From a checkpoint of a small multi-label audio tagger.
Training: adamw at rate 0.0015, 20600 steps, batches of 64.
Rows from block 12, named by matrix and row number. Each number is 128 + 24 x the weight over its row's rms, rounded and kept within 0 to 255. All counts start at 0. Numbers have three digits each. After the name is the row's rms in percent of the matrix's.
# conv: width-3 conv (model.blocks.12.conv.weight, 128x128x3), inputs 86-127, a 3 kernel for each
conv.9 101:101100132132153172111109122122126111190160166126143132093106105118101107098122120146086099099106063104112138114109100126148110154129124121107112150124158138142133149144160121134140139132157122124147143139154104137090151148141091143146135153181060091076127123084136153110128131093147142155057093137116110135113107086070104142136106088121139114118117143157135155097146088157153141
conv.10 100:103099076095123142087116105116107115125125125134140129102096103106121101159128119160176184129128131137136160102090072151118123145112128136110123076101092152148150154116113144147139116139098148145135111109134099070071154118130124116130129128111144140125101101124182159151146133149163141136117104102096118087178168143105119118119127102114133178153132136110125131164153169152129117
conv.11 099:134151132149150109126152166133129151136146137168127120112130137139120124126119160126108114122154134085073092100108115168170163124117114129105094112110129101114165105097079115135123109101093161149148098099105132141154108104080104105134101103117090102084151128137130132134080099093151142136143169186139119114111106090108087125121128096142137166115124136125128117127124098121127118
conv.12 098:129134103111156130148110079092084119141124151099112112147115108139146133146160141177151145110152124106120144110133139145132122131108144154126146121132076142121129124129108077128103156108119076066091102094099144142141165157158167136158105151138139130136162136131128130135137137118101105126113092104132126115130103121115118100098138111101113084147147157101102138095087099111101134
conv.13 099:111118126134135151125089092149133157156121109104126095118119142085134118118089164135152146132148172140157124125064091189157162074096124107107132115115127148162162134119113138133153152120102097112111132144135111143114145137146057096109105124178062082097151134139075090103101106150143146142115089142132121132135131126157160149107157125125120107127156139120121135129106164141114125
conv.14 096:117144150145084087067111078175137140171155140109096123109115101137107084130082120157154164112131126149145121159108101133137116086101094115116113145094115136117151124117130131125128113127115158164149117100112142121118094116079122160132153164151138126146095097130109144135165170181105113109126133143158116119128123133109093114155147135123123102127121131136114109137146128085111146
conv.15 099:115155142111104100136116073097111095151141138117162162126134104150125144113128141152124135118103082127142109128115137147130162145125098106131153135101117063095080129144144133138117070083072149150172132144136107106116129133112148134131116120136142139122146124145152132101093085095116129134077116159117124088108101116117141145092112157177157171099079084112114111135098120175141145
conv.16 099:112119119151121162147132128137114129143105106135131127134110114146123101114114089110085077120139084155136221119075089161132143134159148126131158126112128131140139132143145054115105162156137161150131148172142096079065106122103131128143121108118117142145111090105142162175175166161121100111129115119167158125166125160096100106118075132145169140112115114131107136117066083162151172
conv.17 100:100111108129112133065103082112123135133129116143144151089147127107114075122109108139117153164146146145136133115118099119106118141149147150145180124127118083083092144131154117123084111087084152141137113126089086089087138124126157106113148150130177155149110110108137156127135149164155136106149123155150136163155147177106119111131140161126142136161148154128101131147103105144112102
conv.18 101:101102103082100110121128111100128138123105106066098081138135142107111105115155143124138148081098092131094110121089105172159174161129113098132147143120080138148147114110103093102081158141144126135110091104103122114136163153173118121147086129141145148134164162185116098113130150162085109103173145173111121099162157159123116100161138131158155166137147185094114087131126144117144141
conv.19 098:125113145114120135110122109091127109128131106219170185085092094112086101127154127114135140080117080124108111089090078146123110121120114146108114154125136170156134157150150103100143156144149135128130158134162113111101133125121110100095122082124137121120142109099180146112091101109118111128119116077094112103155131158156144155129126118132123158145139146128156127120149121141155134
conv.20 101:133131150105108108110113093109118112113117099167147173103085112105128086122079149132139091143116099123108108096083103106146135087112126158140136125136140114096091137135135108143126124141141124106095124116152134127122110097124105107122159160175148136126105117121179157153098118127180158196167132115104075078147129134108149139122102092098141144114110076110107098114123098155118136
conv.21 097:152117116093093103143122137155118114160154132094113130101078109099136119088124119127146131092095116124135116108091108154146117138136178104099090138094128119141114136141168092108127136112145112114100126115104104112151100116118109110117117173140168154167145130149120120123066082096103129118134106124155148130166162150060070089124134137115132127170151132157146124119116108116106099
conv.22 098:099113140128132130155170148145097087094133151104133100129105099097100093177149111124112106111117117124114113114123134172161157130109116119112067145104136153152146120104127115096134117123090110126137116125130122101096157152153092139111100120097168153138131114158162115144143128127089089081130095092090119167127129126125121128159144133118129121106143124117129117098115103138062121
conv.23 098:072101094172184170122122083133122090133129134089138123108128109099089078159096093114088142085138108099100073141129134088107123136135139136130119092080095137109117127113111126105136156128126107117116187170143121098106126126114134140110187127153132124124125134107081058104129128138123124099132147135109127109089109085119127120124100081113106113172142105139147129142132124129115100
conv.24 105:129130090160144152170161162124164162118103109184187191140127167121088098151132118122133113108105112073117127108109101115112163137146132134130134112138130190179108086107081130149167109120099161141133116137096104139126116131154093125118110110162088094087147150099140141164117073117153131127111120086150094155109121110174127119118109092111080118160135126170162173112127136135134127
conv.25 099:105129106134156109137122092129130124109121144118117133124139110124096143109130148129100108148133146156164167125127109075051061109124123073102086140119116098147149108112102146140108074062088061112138147141160093078095148138141146120146106119075102116121176095138074097092151139162154144157097092147148140125164152138155131125145137142134115080123129144069084081136108134111102091
conv.26 100:111114123115080084101097096165136181151137131143144125126132137069071072117144137113111098128158142101096087115085105129157128139124090162144161126140109145140129157155176129129122137115136120124133147134122107136147102111127117143156127121089141127135167151153197159165098099138143131144145141162095125130101123129127140130122124149107118125103132143119143155089084091150120126
conv.27 095:155132112125129100162152124065066070130118104161140140122127151115116122137140145149153157151137156138132133106099131138148155109093089162142117082096101092094125145091123060090071115096121129113131184161176100104082115118157084123124116119083128132142124106099148134152132120144141155137115138160172134133115108123156157157112119151115125106123133110137146106097101072095108101
conv.28 102:102096111127141093179144119131137166130099128116124138138133136134120132103111106112132102172154175160145145090096076143132100082079058095112110099111092132120102108103111104114117148107118143152159148142138111139173128123129136131152089082104119106113163170128110117097139130145121127149126115176155155123111147136140144132089102114140128126140108116103111127126139130111131104
conv.29 100:108106133065127112131157104104106138128136140150162156113125136106098083141173148169163166125146118143135116094102086150122121128135128148125152124132113099127115122135122161161170081089129107135114144169166094126133162141162125125117168159156108084096126149126129137099117110168141108130123098115141107112117130118146148136146130136124109102188169134144157159126121121139133102
conv.30 096:133138143137131123134147166135117111153129121152146109076107112113121120123144135102131123128137123108112105106087078139118107100123134122117136139148117047081111102123134137099095193174159067065075151146144118119115138114117123147147110107095156163172162150131140112108095128131147145145172144148083116141126113120106106093120094109110082121113082101085103085135133128159140146
conv.31 102:108124135092138093121136108122133136152129139131111106126118099078107108177153139114107113109132143137136116150098098131115112146116124116109120102126107115135112117126130137144133154138126111141172125141147112127146147153168099113093146145128118120137126119124151167173135145129076123095154142110157116150134126135098135116121117125140128117163148152144130155112120102136126159
conv.32 100:071080101123142143171162178120097107123099079098099091131126148080077103093096082136132119066109107136131130142163156113158115130139114090099089076098089144153167092119114175144159167127115107083113142102127089119100143116158117084117134127161123129145112143150145125128118149097082115085136130139110096159109140146104101079136134138111096110163164147138143121173158140104138160
conv.33 103:144135109130100100152125123124123153146125141106145116120096135110140142173120170152126107104099110146168163092116122100104116120108128100089081101094105084114075088079061100112105073068106115098121150154144104123125154140144099105131139143169146143154095077098100120107145128132151147146117091105102116103162138170105078137100137129144145159129138148105099117155151143104097099
conv.34 101:152139150131137139161143126115108086141154158160148155118121092129135128101111136118125163147111100122125143064095089159149155111126114122133140179169187127132125124130117159164174077107107132114093150136156135112115132135140129117182135158158114122132105151113152125139156119114186178189104132162090153146103092103100096104125132136133126135103125089113109113100110094108112115
conv.35 099:124117148080068088120109137130110121122119100107116101121106106119161152110128122177161170133145153120099076116128136107122121108106110146117101100132121125141124134128104158172146107107089142146167110124111114140154119134118143133142135111161164134147099160123128108106130121125108115101128126139095126130146146163112111131097080108088106156136101113124133132106144123138148100
conv.36 103:147129120159156161179150130079088126096115132143121137129144143140137140160183191151109117160128127137152138064104118142166152160165111082077117174129130148126092101131108122125080142113140106121109130095135095135113111114108106096107091093073155156149082143125123138162114111095145117110086163090123121135126127144132118122081100121098144126081113111118125140120145141148142148
conv.37 100:128147142106104097107116106156130142153134103092087103130114104040101065145130114123130134133111144064104109154118124147109114127108097129109138131145079150153140094106085146137135140146162134143124132147142080111140139111133147143149140127121122129135123124128118093115153136162147136140142137154141134132119136158069093075127128140089099072142147165152128115094100109152126134
conv.38 097:097127134112116112118104163084069085143120115085098084144146170118084127123150155100128141135147139126131114125116091117132135096107096095105103102087112142157146150146120173147169108075086156160172109126129108143105129127170161140175131111131129144166127146138129131155109112119099093125153141130117131132161136129190156150129132154129140126093111124122134114108103091155142137
conv.39 099:127146126089047086122120132118128118095118153075097088102087107116104050161169149129121128159129123131086126126131154128118127133136152148155151130146157115093107140151173099132139139116111175157142154119149115141129121129141117106106094084079154146156147147143112124124163126123152146118128126111119115103122125109116143122113110114154167122116113131133118137114107087135140151
conv.40 102:171175162101127091095093106149114128141138177110124113129155167144124114088147170121103119106097118174173178122146129140149119140118122125139126121159129105129124151145146114125123097127116147117146133132127182127142100100107106091112130158121106104095143134134113092112151146151117130119160158175119129154138157125129127112172158156105108049138135129150140166132135131096114091
conv.41 098:135147152106092099128121132093130132118122118149126164119115105119114116094128145099126104117121154121111145065077078108122153150113132087128098156099126133134143136116145131122143142128103094059112143110130100075089100104124155126127160162171071098099114132141139110121140117126161114116119112133129129091165113123127108108140127134102095137157151144127103103144142142117100106
conv.42 101:151144115129127120107118098148142136103106084126123131131106078117128125102119114125116137122120106134136135138112110109081092129142162084123135121132126139137132142104127132147140113097125180158151165150135091114144127120136106118069073102154123118127107117128139132176105138111125131119114134164123119096124150151157144116112126159132132112172128154110085076161152140102104113
conv.43 103:128145117159119150123101135134155120126131151082083104183115125154155180162154088148149146152111131147126139131135134127105116107104096159141124183171185101112115153155163185158176126098121098117119096111088119149102115136140156140126113135130090109136092142168096096105098064128100080067112149108120130121122120151166178169131105106153137118100123109116138112110157151106131132
conv.44 104:128143130138114135081158140094092085146155125143138155135115121123120143109090066123126149093127117171163163130116104118105113122113099145130113125112154119130118153160164153140119084131094121113142143152131139094100120117120135162151155145147131130167097099105142102137152124143146142148116072069122127100117097115127126131100098091139134154123133138168160150150143153120124127
conv.45 097:082117096124111093143119121146142142099101123084112112135133089126115165142144160122136128146166187150148134132116114105105148140150147156167134118112124120115130128122119164146148159155163098099114161151155146166118121155153146143149141140125090109108110128151120120141109130117175170173147112103147111106097113098124118112089096078133128094156157134157152172156152140094089070
conv.46 102:127142141113123116131138149132115098131122131110116089171160151181149145097096095105111160181166167114104112101107108122129112155146152081097123133144152084126107149128130119139142155146134123132127159104132097068070103070104143144116157126141109142143152122155168156170139114118187158130114096097157141102149105133135107147047090101130128147133140125121132142135118171123174130
conv.47 102:107115133152162147138142160136160159092105095073089051098141114118134129118123095136126096122097095143128146084106073143136144120114112143131128144123156098153138152155144111117128106121126127134116127120111105113089141130126115133112075114137108105117130101131101139107128132110088122128090104054200143159106112115098100117117120105151142155153159177151136133128129126163155145
conv.48 101:107107120107113143125088107135161160130148154166137101127087133105115094133134137155148144103088091162145113107075100122126144126092096113116129162143140132134116138151145110140130141142106098112111154153128114139162110126119134122134138112122117112100176159150111141103088119107165160132137155134125137146149139123148130137123128106150152175139133149137116120149140162149168144
conv.49 099:153134185072071086112156101129144171089117122147130120113113118143131140158126162134136147135121152116099111099112094132155141121134124167154149111119105129119127127135124117115081140147165093117137169167170110135179157144154144115148118138132083093114123116136086119127146126131078087089111124126171126141074100077153125114120102106145110106151152145107115116105119100160134129
conv.50 099:146111114132124114144126111100112085080062072159153163134136068157133158147136142141159154152186172132155132138139138123112118115101107144148155092114093135128087138142122123092157172121132175143149113118129127128105114119115136121139112118137155141146139134126122121108133124137109130122131133144156131119121088100131157146143148153096080067141132137088111106168154160134125141
conv.51 099:105127065153113152159175169142105087143148131117154152085100137145139128098130087138154155108125126134121136102141118131136134125147146143130092125147115103120110131135140093110101143136140095073072121120118129144113069086104131139091115129128108112126126134124126125128148134162086083082098119090119172153126156123106116149109098091142126118118128128124107128126116106100123118
conv.52 100:094111120125130148138154173156129155173147106110096131146139162129106122140116119122132147038103106160162132089073079189170136132144130123137160118137115129130121111133131129165153105075108104114101127133111147120117130140121093112139119150176115135126116131088086120110107125130099101106123106126125154159145132084115126126122112087122137133127132134143138135127109104148162156
conv.53 102:082121134119137153123177156134130132153164150156140138109098076098095110133150111118098117107160140142134144106090093129109119112136140159159145134135165133120124113134166134120132161143159135131145130117150113087115125114128090092101107134102128139145117108119159156151115116118089130129142140139075093113139134101183169153132130122087120123127118098146139153152144143134144133
conv.54 104:136106102124126120066102045125117119153142148111108102149140150115099156118155164090097101124105141123114104120149148171147160093085088101120096098119093141150124123114106075112131156137147143149144165178150100121093081092099109150144080146119124121125093118112085104132090108100128128144136121137133141158164149149118128136093138132134118123138120150106116114102080120124127096
conv.55 099:139132107146153164105123125142149165158146177137135111179166121144140155157130129109133139159157160117118127106105123108130132122122151123159183150128134149154143145130140089103090098096087140115117144130114110099101118117120148107115135135097121132120091104098136126139166151149168143168110126098160137166156145174110144122113141135158146148106127123132148142115141111091123127
conv.56 099:128115130154174136149130159170159135178127118085112099129155168094112117132172160099110124140148092125128152124116143148162147154132127125122130136132152157159118127092097097082082117130122120141124138093127097076119145131140120137126118119101091078086120117116162109122150162153114078061139152146131148126134135129157151165164155155131144135105102128106121129107113075149149112
conv.57 099:118134108073113104135111123081078102147133132093129140111123098148137155132093104130126086120103100092092044116084111151125143110112101129138129169166162142119108132122135118127127112087070105107117126114139105148136134134126152167157132132171145140143072124128122117115156146119169164182105108119090139102111118087100124109143123114138156182083108123106118099123111096126131133
conv.58 101:086087123126132147096131164144133131151126129079109110116107099061108085126123130119139124125129128121135147117086102142135107110116110060096122133129119145131165144139138145102121162143121061079053130128147114089097126118090128118083106134149135143130196156163124096117127136135133155155108127152102119125170147142119104105153118107125135163096103067127121125120111149110127110
conv.59 101:121114108136144095102119104128114123135155126132105104113071088115136096114129123129122147128131111118121094138111120097132107148135161144142132157123127097118124135126159151154130173133171113100110081111104076052078104118104127117101127127159133112132161140165156134131125150177144131147142123150070054099098074092117175152164134169146153140149141149144147135121111132100141110
conv.60 102:145127147102088082140136137161145169092086088111115116109131120145146159115093107158139144129161180103083078118123112101105113142138138120150118142132111121132118147156157161118115185188149124133147096111119134126138112107138132104112135109087120127128112079088164143150149141109109114138136126097115115126112150147108147136094115125132140135105136085134146156137138113146133129
conv.61 102:065114127122145114153146181117138134086082076174140169133132112143136154066097082108079093146107127125153153134121145122093145156150158113089080110114129142110125131132141131127121106115119168141155094138167141156124122100122141137105122125102132143097147151169144126142148135172212154154118144121121090096160135155113125129162161156115098099129109133150133148137140164156140155
conv.62 099:070071102168150156110138115092080101154130144121127144123147125139113138121100120100117110122111127081119110104107137106106110091109124101110113105115115170123129127125134167156176095127126140145142095090096103114086080100113143154162166180170100104088120125120105110128130122106123118126107071114103115117136127150129154112112122088147142132109128132158140144160146166103101112
conv.63 100:111113133111131134182151160135099092155126126135105123145118125149157129103123079117143127110119100138106140091130119144106131153150146157130111139135062077081057143123126135144168149166160128130120116133150121098107148127151129133166091112122131140117098098113122128140119130120124131153156141150168186162107109147138133106127127135143135116159132145166135126119131118129111109
conv.64 102:110106118133124149090114115141130133149135129140174152140128134133085094111144143181175165129127136106083104119118112110137141155146158126146141127094111108111126114111108123127123146140140154138129096098097135130129143137148122121117117129095152130132114124134154154108081127149112118080110128099122133067157158150138129118105121088130149128172114129069094067127131089148127163
conv.65 098:129132122172169165101096102091104131148143163100080109155135142122131137124106093144102114145126137133143149115110111162142118119126135096092099129116139106109116148149170108107098149129121141121163139142146123126094115136115143122122177161164140148116128129118125123139121137123072104085129135116155128154130114117114099091137113098099130158146125102125121125137163118149148147
conv.66 099:081121097119105118127123124168154151176161152134161134111141125145139133142125138128088089124126106091119086122112121089105103126124141134136171125153156127129119143144120116128112125125145134147149056067080150163169153161135130122159108129116167147148123111100173144164147147151116101099120182139150146138109145123090112126117135116117107128147162121123130135089100063158153141
conv.67 095:116128104147146146106139161125137124125128135133122112155152132135121150130122118109111121153168194105125127162117133063101123149138181122084096141145112127114112135142134169144162093086102128135129119114108186140138158141121132149095107136111116143133198156151116097135120132115128136131136151173137138144110126126076112103126128122144125143117140131170146161160161161123131121
conv.68 099:101109120111110129121112136136122124114096123130100142112080163150146183116102142134120148121148169081082083103119112137133138085131118088090081189132153101091115116114113111109119183170149110116096173152141103111093147156149121102108105113095140133127161136147145143126108124089152174168127131124127122133131132116162130150091066081106129116139106128104077127072085105102113112
conv.69 102:112179138110097121167151140176158178116119115131111128117148130158147174109163138144116106143145139141123131153134143082094125129099084106136113109115107155153149135128134145128103062100105100124114148166164105115144124102136155159125156149166096084083141127115137156132123124100111092083089158138145136123184149143138152145161154132128137124076129107116130144114149143119126118
conv.70 103:041101044113110102074109108127121130173162156147156127155136154136134127086125105110121121087103124170164164158133126142122140072095102136141172134108124106106102129154137170174177154138126078112141128120140094093077130136131141132133162134145094126138158143134134102132124146149135160138090098128134143146126114114162126154122131132156124114120124122124121165143117123086093147
conv.71 100:082117136097149130147151174145127143164144133098090113147162174093087057123127130109127121144159139165172172090077081129114136161149165115086126124134127095105082143155158165155146130075099098103117123137133085119115130141131112122117128150163147155124177152145139095147149141146126124142099132109161156154120114125148119136114122129098105132162127150147129159108105115130110107
conv.72 100:090100114096139125126131132116117124167126162146127106159115092175157146137138131092104102140133123176146207137104129131135127099115112142140159129132123103118091153159160136135145078106117129118102139146139089141139115124120147139145144168123117160147126144125165184164134129149113135120077122090134144166115120098101134070150157150150100098106102070122122108141147154106078124
conv.73 099:152150118140139119150113122145148155093092108107164156173151148148157140123124121092100101154130156118099109083108088178151136102070113100109124122104137126124120080093108136141153118097106141109161104109133146108135170120162117157132150138141150142142102137133077117122164133128112122116149150155166133141129134150149121148110116116134112160119123165059089137118114123159132144
conv.74 101:132137135144113137162138153103120092109102120071118110178142137164121127191152169128121123123069108177135130166138127097074129163144150096135105128142122081068091140135153156164121131094082100099115127145145136121111135114117103070113145153175081121103158130112148147145124130148109102110155119159135107113141114106082107088173114140121111134107148144125116134170150152144110119
conv.75 100:076075092075116133142161162111098130141118116170142165158153126158112071127138101111100101107136129139114139106102076159133165139108133111144121146144120140137137149136151128135132144117109094096092115120131117103120133131161154130109125108119105104107142165146135153121146147133151149172104087099096135112114114114097096104136123123156142154111120139139136167122110094158134127
conv.76 100:102124083135151138125139160091097097132130093155140158128123144107115112174118168172132134105145130121115107098072124123133112165158120120128145131130117105092124111165125136113091171142129121133136114090132102119137137165124112124133058103070135126134140151143114135132150138195153154168123135131125112115115132137140156109160103108121140142116114107091090067108117109135126122
conv.77 103:146138117138125119162121146133105107142140153155124151093101108117104102149153133139134140117102085145151115138124121167149138127128117127093083129122121161132104119123106130129138142116143100116108101112125068104122105131120130132114149156144175155142085148119104093096145142159143121136115108103088130134133120150108119141130153142130124121116121090139108111095125043105102132
conv.78 099:159134145107084080175137134108114119100105092142132133092132122101123119135145126130117127165153160155131153123088093109095098126082129135127099139136138140118094138125126184131185134144135149124141138158128097113111134128126129147156125148139187142171122139161101097114103119095112114126086107127155152136135137146108140125113115148116132163124118117142148158137127124132147098
conv.79 102:136151106133155148147127133133127109140152160148125135091127129121123146167148145131155178187151164115127111124115126094123131111113104124134147136155136161131148137133137153164175115101101094095124092133110127146147139160154142127136127118126132151149121116112126120080140157154130141122130139135097108132130113115078056094132122099126130140056058088096100090145125147111131110
conv.80 105:121116100118115111129149100143128147151157167167163139121127080153146139153147146140141183143145140119088092070071053142112104124116110116083089134094102109129126154157158155134164081073102089127132113110132098103138132136121127109109156136133092099123139138127141136133127106111150138154169128139077102109067094084171136137144147137140144143134122139125118110102114116114132119
conv.81 098:123121123132127140096096093162134130153136140095123125101117111120117113100132110162148192102104077138154150132113099143140140106103070128140126104132144163150126062104056135153136140146151083111135172163165133110116137116110163112120138138129119118122095077098168138142122130085135139155137101124120117126099117117067101100122084089162173182131118126143135165118153125157159146
conv.82 101:081107128125162133135129174146132106145128125130138155121128138132127147126079115136132143154133147111119115116088101151139117155132135141133150124125160152129132161177176147150142135120148125117151104104122092103100116102109138112149112148115129133141118098090138150127101117138090089082142140136153099127141133121095135119104103082134105122090085071137137149150122149100141135
conv.83 104:213129135122083069137116141127125146089111090153145159171157155112102120122115162164136159119117129115117115121108113153146101126129122109114126126126116115129090131127111127098121142139134110144150085121084131134118107099116162148177133147159150122122100152183074112127172149120104110091115127105136132158098087092082113111081068076125135138120111123103080105075102102145117141
conv.84 100:121118124120140152144165121109120104153188183138171147105159158132155142095115130105123084111110124126098121141145095146135145128122130130113127075120146109133152139127142098122100141128138141139120144140153138145141084106105104082130100133091108113069147140144152136144160155128136140164134132174115133136100120103125117069149113088111116123121150145109140129128075090127123125
conv.85 096:172165170146136135126132117085074054128121126175143137130134134107093059119100091172197157111133135147160157101156139145142131137148170123132173139119120080088091105118107099153129112129105164153154129154143152128126110094097166129106114106110137126141114129132096094091077099102123150153083133099120112112104103127099138084108121128141108111165153163138129130115148156146154121
conv.86 096:152148150158153157126151165108120097120137130132122077111117131100136147119116105125104100136135091129130152092109113121135120160153157166153116109145153127149159112136150175176128125111109159146105116084123161151113105114078141118116122097099166172141168155159145144178161143122103107111092111119134137157150136160089111112106117110122115129115112109088092083117123117096111101
conv.87 097:136145127131133136095097102121119102128138145135114125085121097106093097124125140154143112160156129106119114106083083125117116102103086173146142136128154142135143136133165076101072160158158106138136114093110129116137151153139157152142144148125121127121090103104131105104168121128077105104160118129131119135116127128102101108160145158153123145117119120143138156113081090119095109
conv.88 098:065091111127136126105111117124144106193158198150152141184110125126126150109107108113127111107122114113128140125125112170159146090066093139125138103150097144134136166161157137121159176133156103120128101108103123136071117148124090133132104095104128117123153130111131127129118109087095109125141144122102119126130143150138125156144158143130083082128094122139129103194169140128151147
conv.89 096:125124114154172209084072083114107100150168173125128123115109137126136149159140184089106111114112106111115142110087099146129132139126130115131127101093094117117124148166162134124133154129089102097126141126141100110077119115116153147165160176169118118121170151160135121132166162144128162182142110112149136104130152179161134106111125129144131137121128112081052080106130142149135127
conv.90 096:130113109100109098117122125162140151151143099128133129093109083124108107139158122124113124160163158115131131106103117139133131100100088099113109123085060180149142120118124140141143126150130099105125167138149101133136122159145117123110120153134122104127118108138119067113171160187114153135174150132142146115100103123130129121134126132135124118098127122107106116126058109111124130
conv.91 095:116135142149138111135166135104129144137137128103097123087108123149143118106131127158129146116133092143130128102135109135117143084095116120123115048109071120135113106112109154127152123126113114137107103114136118112111155163172111128142174139152085076095110112113132139135103116131149151141144154132170146147134135110120117111140112129130139145104138122151121130143124137120120140
conv.92 097:167132134122132158165140107105137089144132130127141149111120101116131132132094162147133105069080105092085103136136139158141151151124086124114135159162142136142131106123096094074056157138156125105105133139121151137145143127121144135149138116107147134133154132100124137117149155150107110110145135141128149089158149161128130136137153150148115150106088090118141090133129129148158143
conv.93 104:135139116164126145124160179110096105102094090153160167111126160119142121116103097136148137110111111107128107116093118075084102123101088109139115170153174144149133142118143136113145097099081084114050161137141136125110108094072169170146110110128115109112133130131097108070134133115144154171130120142139125146125133112111144171128136111126169172098105097193175167121133141127136145
conv.94 103:129134111086104067080094097156155174145150132115145132108091126130126113075094077135110129143134114159136138052084073091123127108099157093132130108122144108111116107117117132126105134093091127122130164155149106099107102094086067084099176164163124118138113137135138131126117127116107112128111145130176175152128143120121104109125125126114125138098117151087112137173154157103113090
conv.95 098:087082136118142120114158148100116085129128133145135140106114158115130181114161181089112100072148107131117156120097115110090115131134147143131126108097128105123109147156156107102105142136144140113103084113115129143122136122157108123118138136131161142131096145123160140127124141137151145145171110146158146140116124133121122133178142183161143134117130111168134159109117119096097108
conv.96 100:121118121123148107144149091127109114122117118128115110144142115095117113095134128143121151109102138092138100120122118117108093124125139143150127110126092149161140179145167114093101127127114111111119183167158125169156091068099109119155142157160089126117078071092122126105074090088105095092121113086139108100132145159157159159051050072133167161165144149128150137125152145148142148
conv.97 100:108122113084136118127126135137114120148144156106142121135124088142136134159169169156153166113105125110125121091099106123134122090090109099103115108067130123127118118127147100112124138129148088113131152145143137140133055070071105102083126116140089095109122163142141136122102121120122124126067091119183144151159123129110132117059106126134125149129090083112124104127107122136133133
conv.98 098:149128149138144127105136059176149163158156172104125122117142112130127112106136094167195196129127142112135086088104103162140117118124113154158146117105137128134135130094076116126126116105094129124161118117105096092123078091110099120131151142179132107124125135129113116122143141124109149141136119117186115107122103107101122125096120143133121144135162152147152175078103102101094093
conv.99 102:114137110107123128130152123099113094154117101123134119091074094089100135153156120122094144174162148138134145118104078104124128135146136105059114125135141135136118138149162138125146166128126117139127122146123092105093130134136135080086143131115093130142155125120113139123131124117111134105123129132142132150121112113159150160153154129122143131145126122099101147112123082137129115
conv.100 100:163141146162173158168125138107114108135143155135147123087085042137139164145141152190157163129130153102092100101097082138119130127099120147130129152129119115123120119124127143133137112111082115130127141128149109100085122109107154142134127126127168137133143143132116140135121123129114111108124130129135158135101095116108104083111103109123119123136125122116133121131117123135129106
conv.101 103:115133136120106103153141142152152162128145133121132143149132119070114087128125158087119103158145161131137126139094110123104097142144118135149141116116097098101105126119097113114137107111097087100120157152136107153142160142146121117163151126117124108120201156168148136128114125150086106131093125080154161125107085103114133102158160150158152162134135128142127114160157143091095107
conv.102 099:120145116091098107092074082119112045121133120114104107139163151140154145149106081149127132166129115160128127128108124097121113137128112113118150117121086143126164133153156162140155126120150134136131140116101146076121125131129144136123157159139098102120096085110119138121115122112144136137106101082160104156168159147117113125091114067170144162139141146162149174160160174102112149
conv.103 101:148131151128126130136123123106113085158126145136160137124125143135115147111136148090107152089109125136122111125101118158147132139126140131148130134157179166140140115122092114119096056092139114132118135131132119140136126133125147155154172160157147135158140136133152092123115112110133127134147131129095117117192155150112097097141139108136144194149119144129133136146143143092094122
conv.104 103:127135149077115096149158174141132145135116112087125116134134141145122111110118124144161147100118087143144113098129117138118096109083113094121126122094135131130156104130126154119139135134129088111121139133120102136128146128148156147130166131155101088099152137132151166159123120118187132147140099117138152165092122116143136173136127111154156132142123142116116122113111113130164164
conv.105 098:149165153140147136146155165118133121173131129094083129110120175148113119123120100157134169090136117139125125079086068156154140156143182114101099085114099094101134120131135156139143118107116137108148139142140093099078149092121139115112129140108136129137117127150132154142121157141067101063125149129135136132154125123164161151095110110143130128136117128126122151091121115066053086
conv.106 098:125145108103116130126141086144144139143145145121123117110130146158113153105100097164146154110127100118118134094069083143129114143132146093120108159154150121136115113091086159130138120083125073074095117088114102086086158144125103108113151161183106107126135130136117119121146119108124117137100133093134085118135142143136159171115104105177148173130142141129128129126143113121114159
conv.107 100:131135155122121120159129127109129120103133141115127116130120132140146137106123087123112162146171149111128090109115125144160113147144145078097064164145159133115104109121057138125150135130131139119152093132118113120152069087073123145149087093079149143134126122144138163143096081081093132159098092098118120146160180133125134086120117117145151141116145148140122144144157178092068114
conv.108 103:136151134092090072100127098105107137112134127147157144101127081115139132084138101112088101133102116076089040072105123107101098142112117127119115131122127123117108112155120144106161099119121123131121102105102142139121119121111139101118135141153139133141154109145130139109162176164162131142127116128157134120160136157163152146121125118102106122072080073167135116150132121076115092
conv.109 099:077089088114129143098124102111130116139105130120128109148139139149124123083138090150143159102121125152133168141135109113125123107141082147169162088104087108144113125120144120114119126136150115157147103118124140123121164138163144160166106123121180161164114112129143139119159162165112116128171119126083095132140122115103116141153151169136158133137132160106102106149123136065114102
conv.110 099:123127139097071091111123108122123145076112102109109095132108119091072107141079052130128130114118117154138129106090119147133154177147110119153156139125126114150155116138173149143157110093075180161157109123132040081085096111110061096099126127130159135143143112139108122071123138140146154147131105109127152129149145162122111122133150139108133137136107132106141160154158163092118108
conv.111 102:122141147160166192150107111125126122175131140137127161174140163090097110169122156141143139118121147118116105112104097171157140132108132146117142124122115134119102130115135133138161170129133140157137110106111093098076121120100136128116133120138158128160133119095074101071151111101120139140111103117107121063104136157091124130084093100084102107112118125134116138131107138165166149
conv.112 102:119142104114132154128135149080094098125119129150155135107127109171125148153139121164159152146128148120173122125113108137156121115125111150157144198180164147139137124148138133126144103135125114146091111093108115098153123127132128125103091089101156146153119100113117091096138134132154126163128150113114121127130118120084086119125129123135093104163147140142131129119100092127124168
conv.113 104:100136127136135139081093102106119120099083097151135123101124169134124146134113119109071135161172184156145166134130116140146177160147126142114134134116145104128154130123114137129131074079080129133131154127148155140114117125096168165187125123138144144148142118148186167132096108094123126115127096098134126121105119129167141143082108100088131115132139144103103108145140133129146126
conv.114 103:132140139120121111152150153134127111141136157109123138125101108129149145135123110105109127121119070142097116088099112075103107154159170074082121127131149118112109136147149145140163148111143135138140128122100071106083071098138123112133144158158114104136145154103153145143141153104136155134072102137140149138130128099124124116175126121126134136172156161132141159124120119104139116
conv.115 101:168169159131121101123136136165138115138131107174150170110089102129106114108103114159139138162179156121088092117122110116110120102110097112136167162152172196156138144139127074126116100092118093087073150149153098098130099106110106125117165151145123129128174129140162122124122121084173131158145149166134136158146141143093140123135139119157128145080092094083094109107104120122144163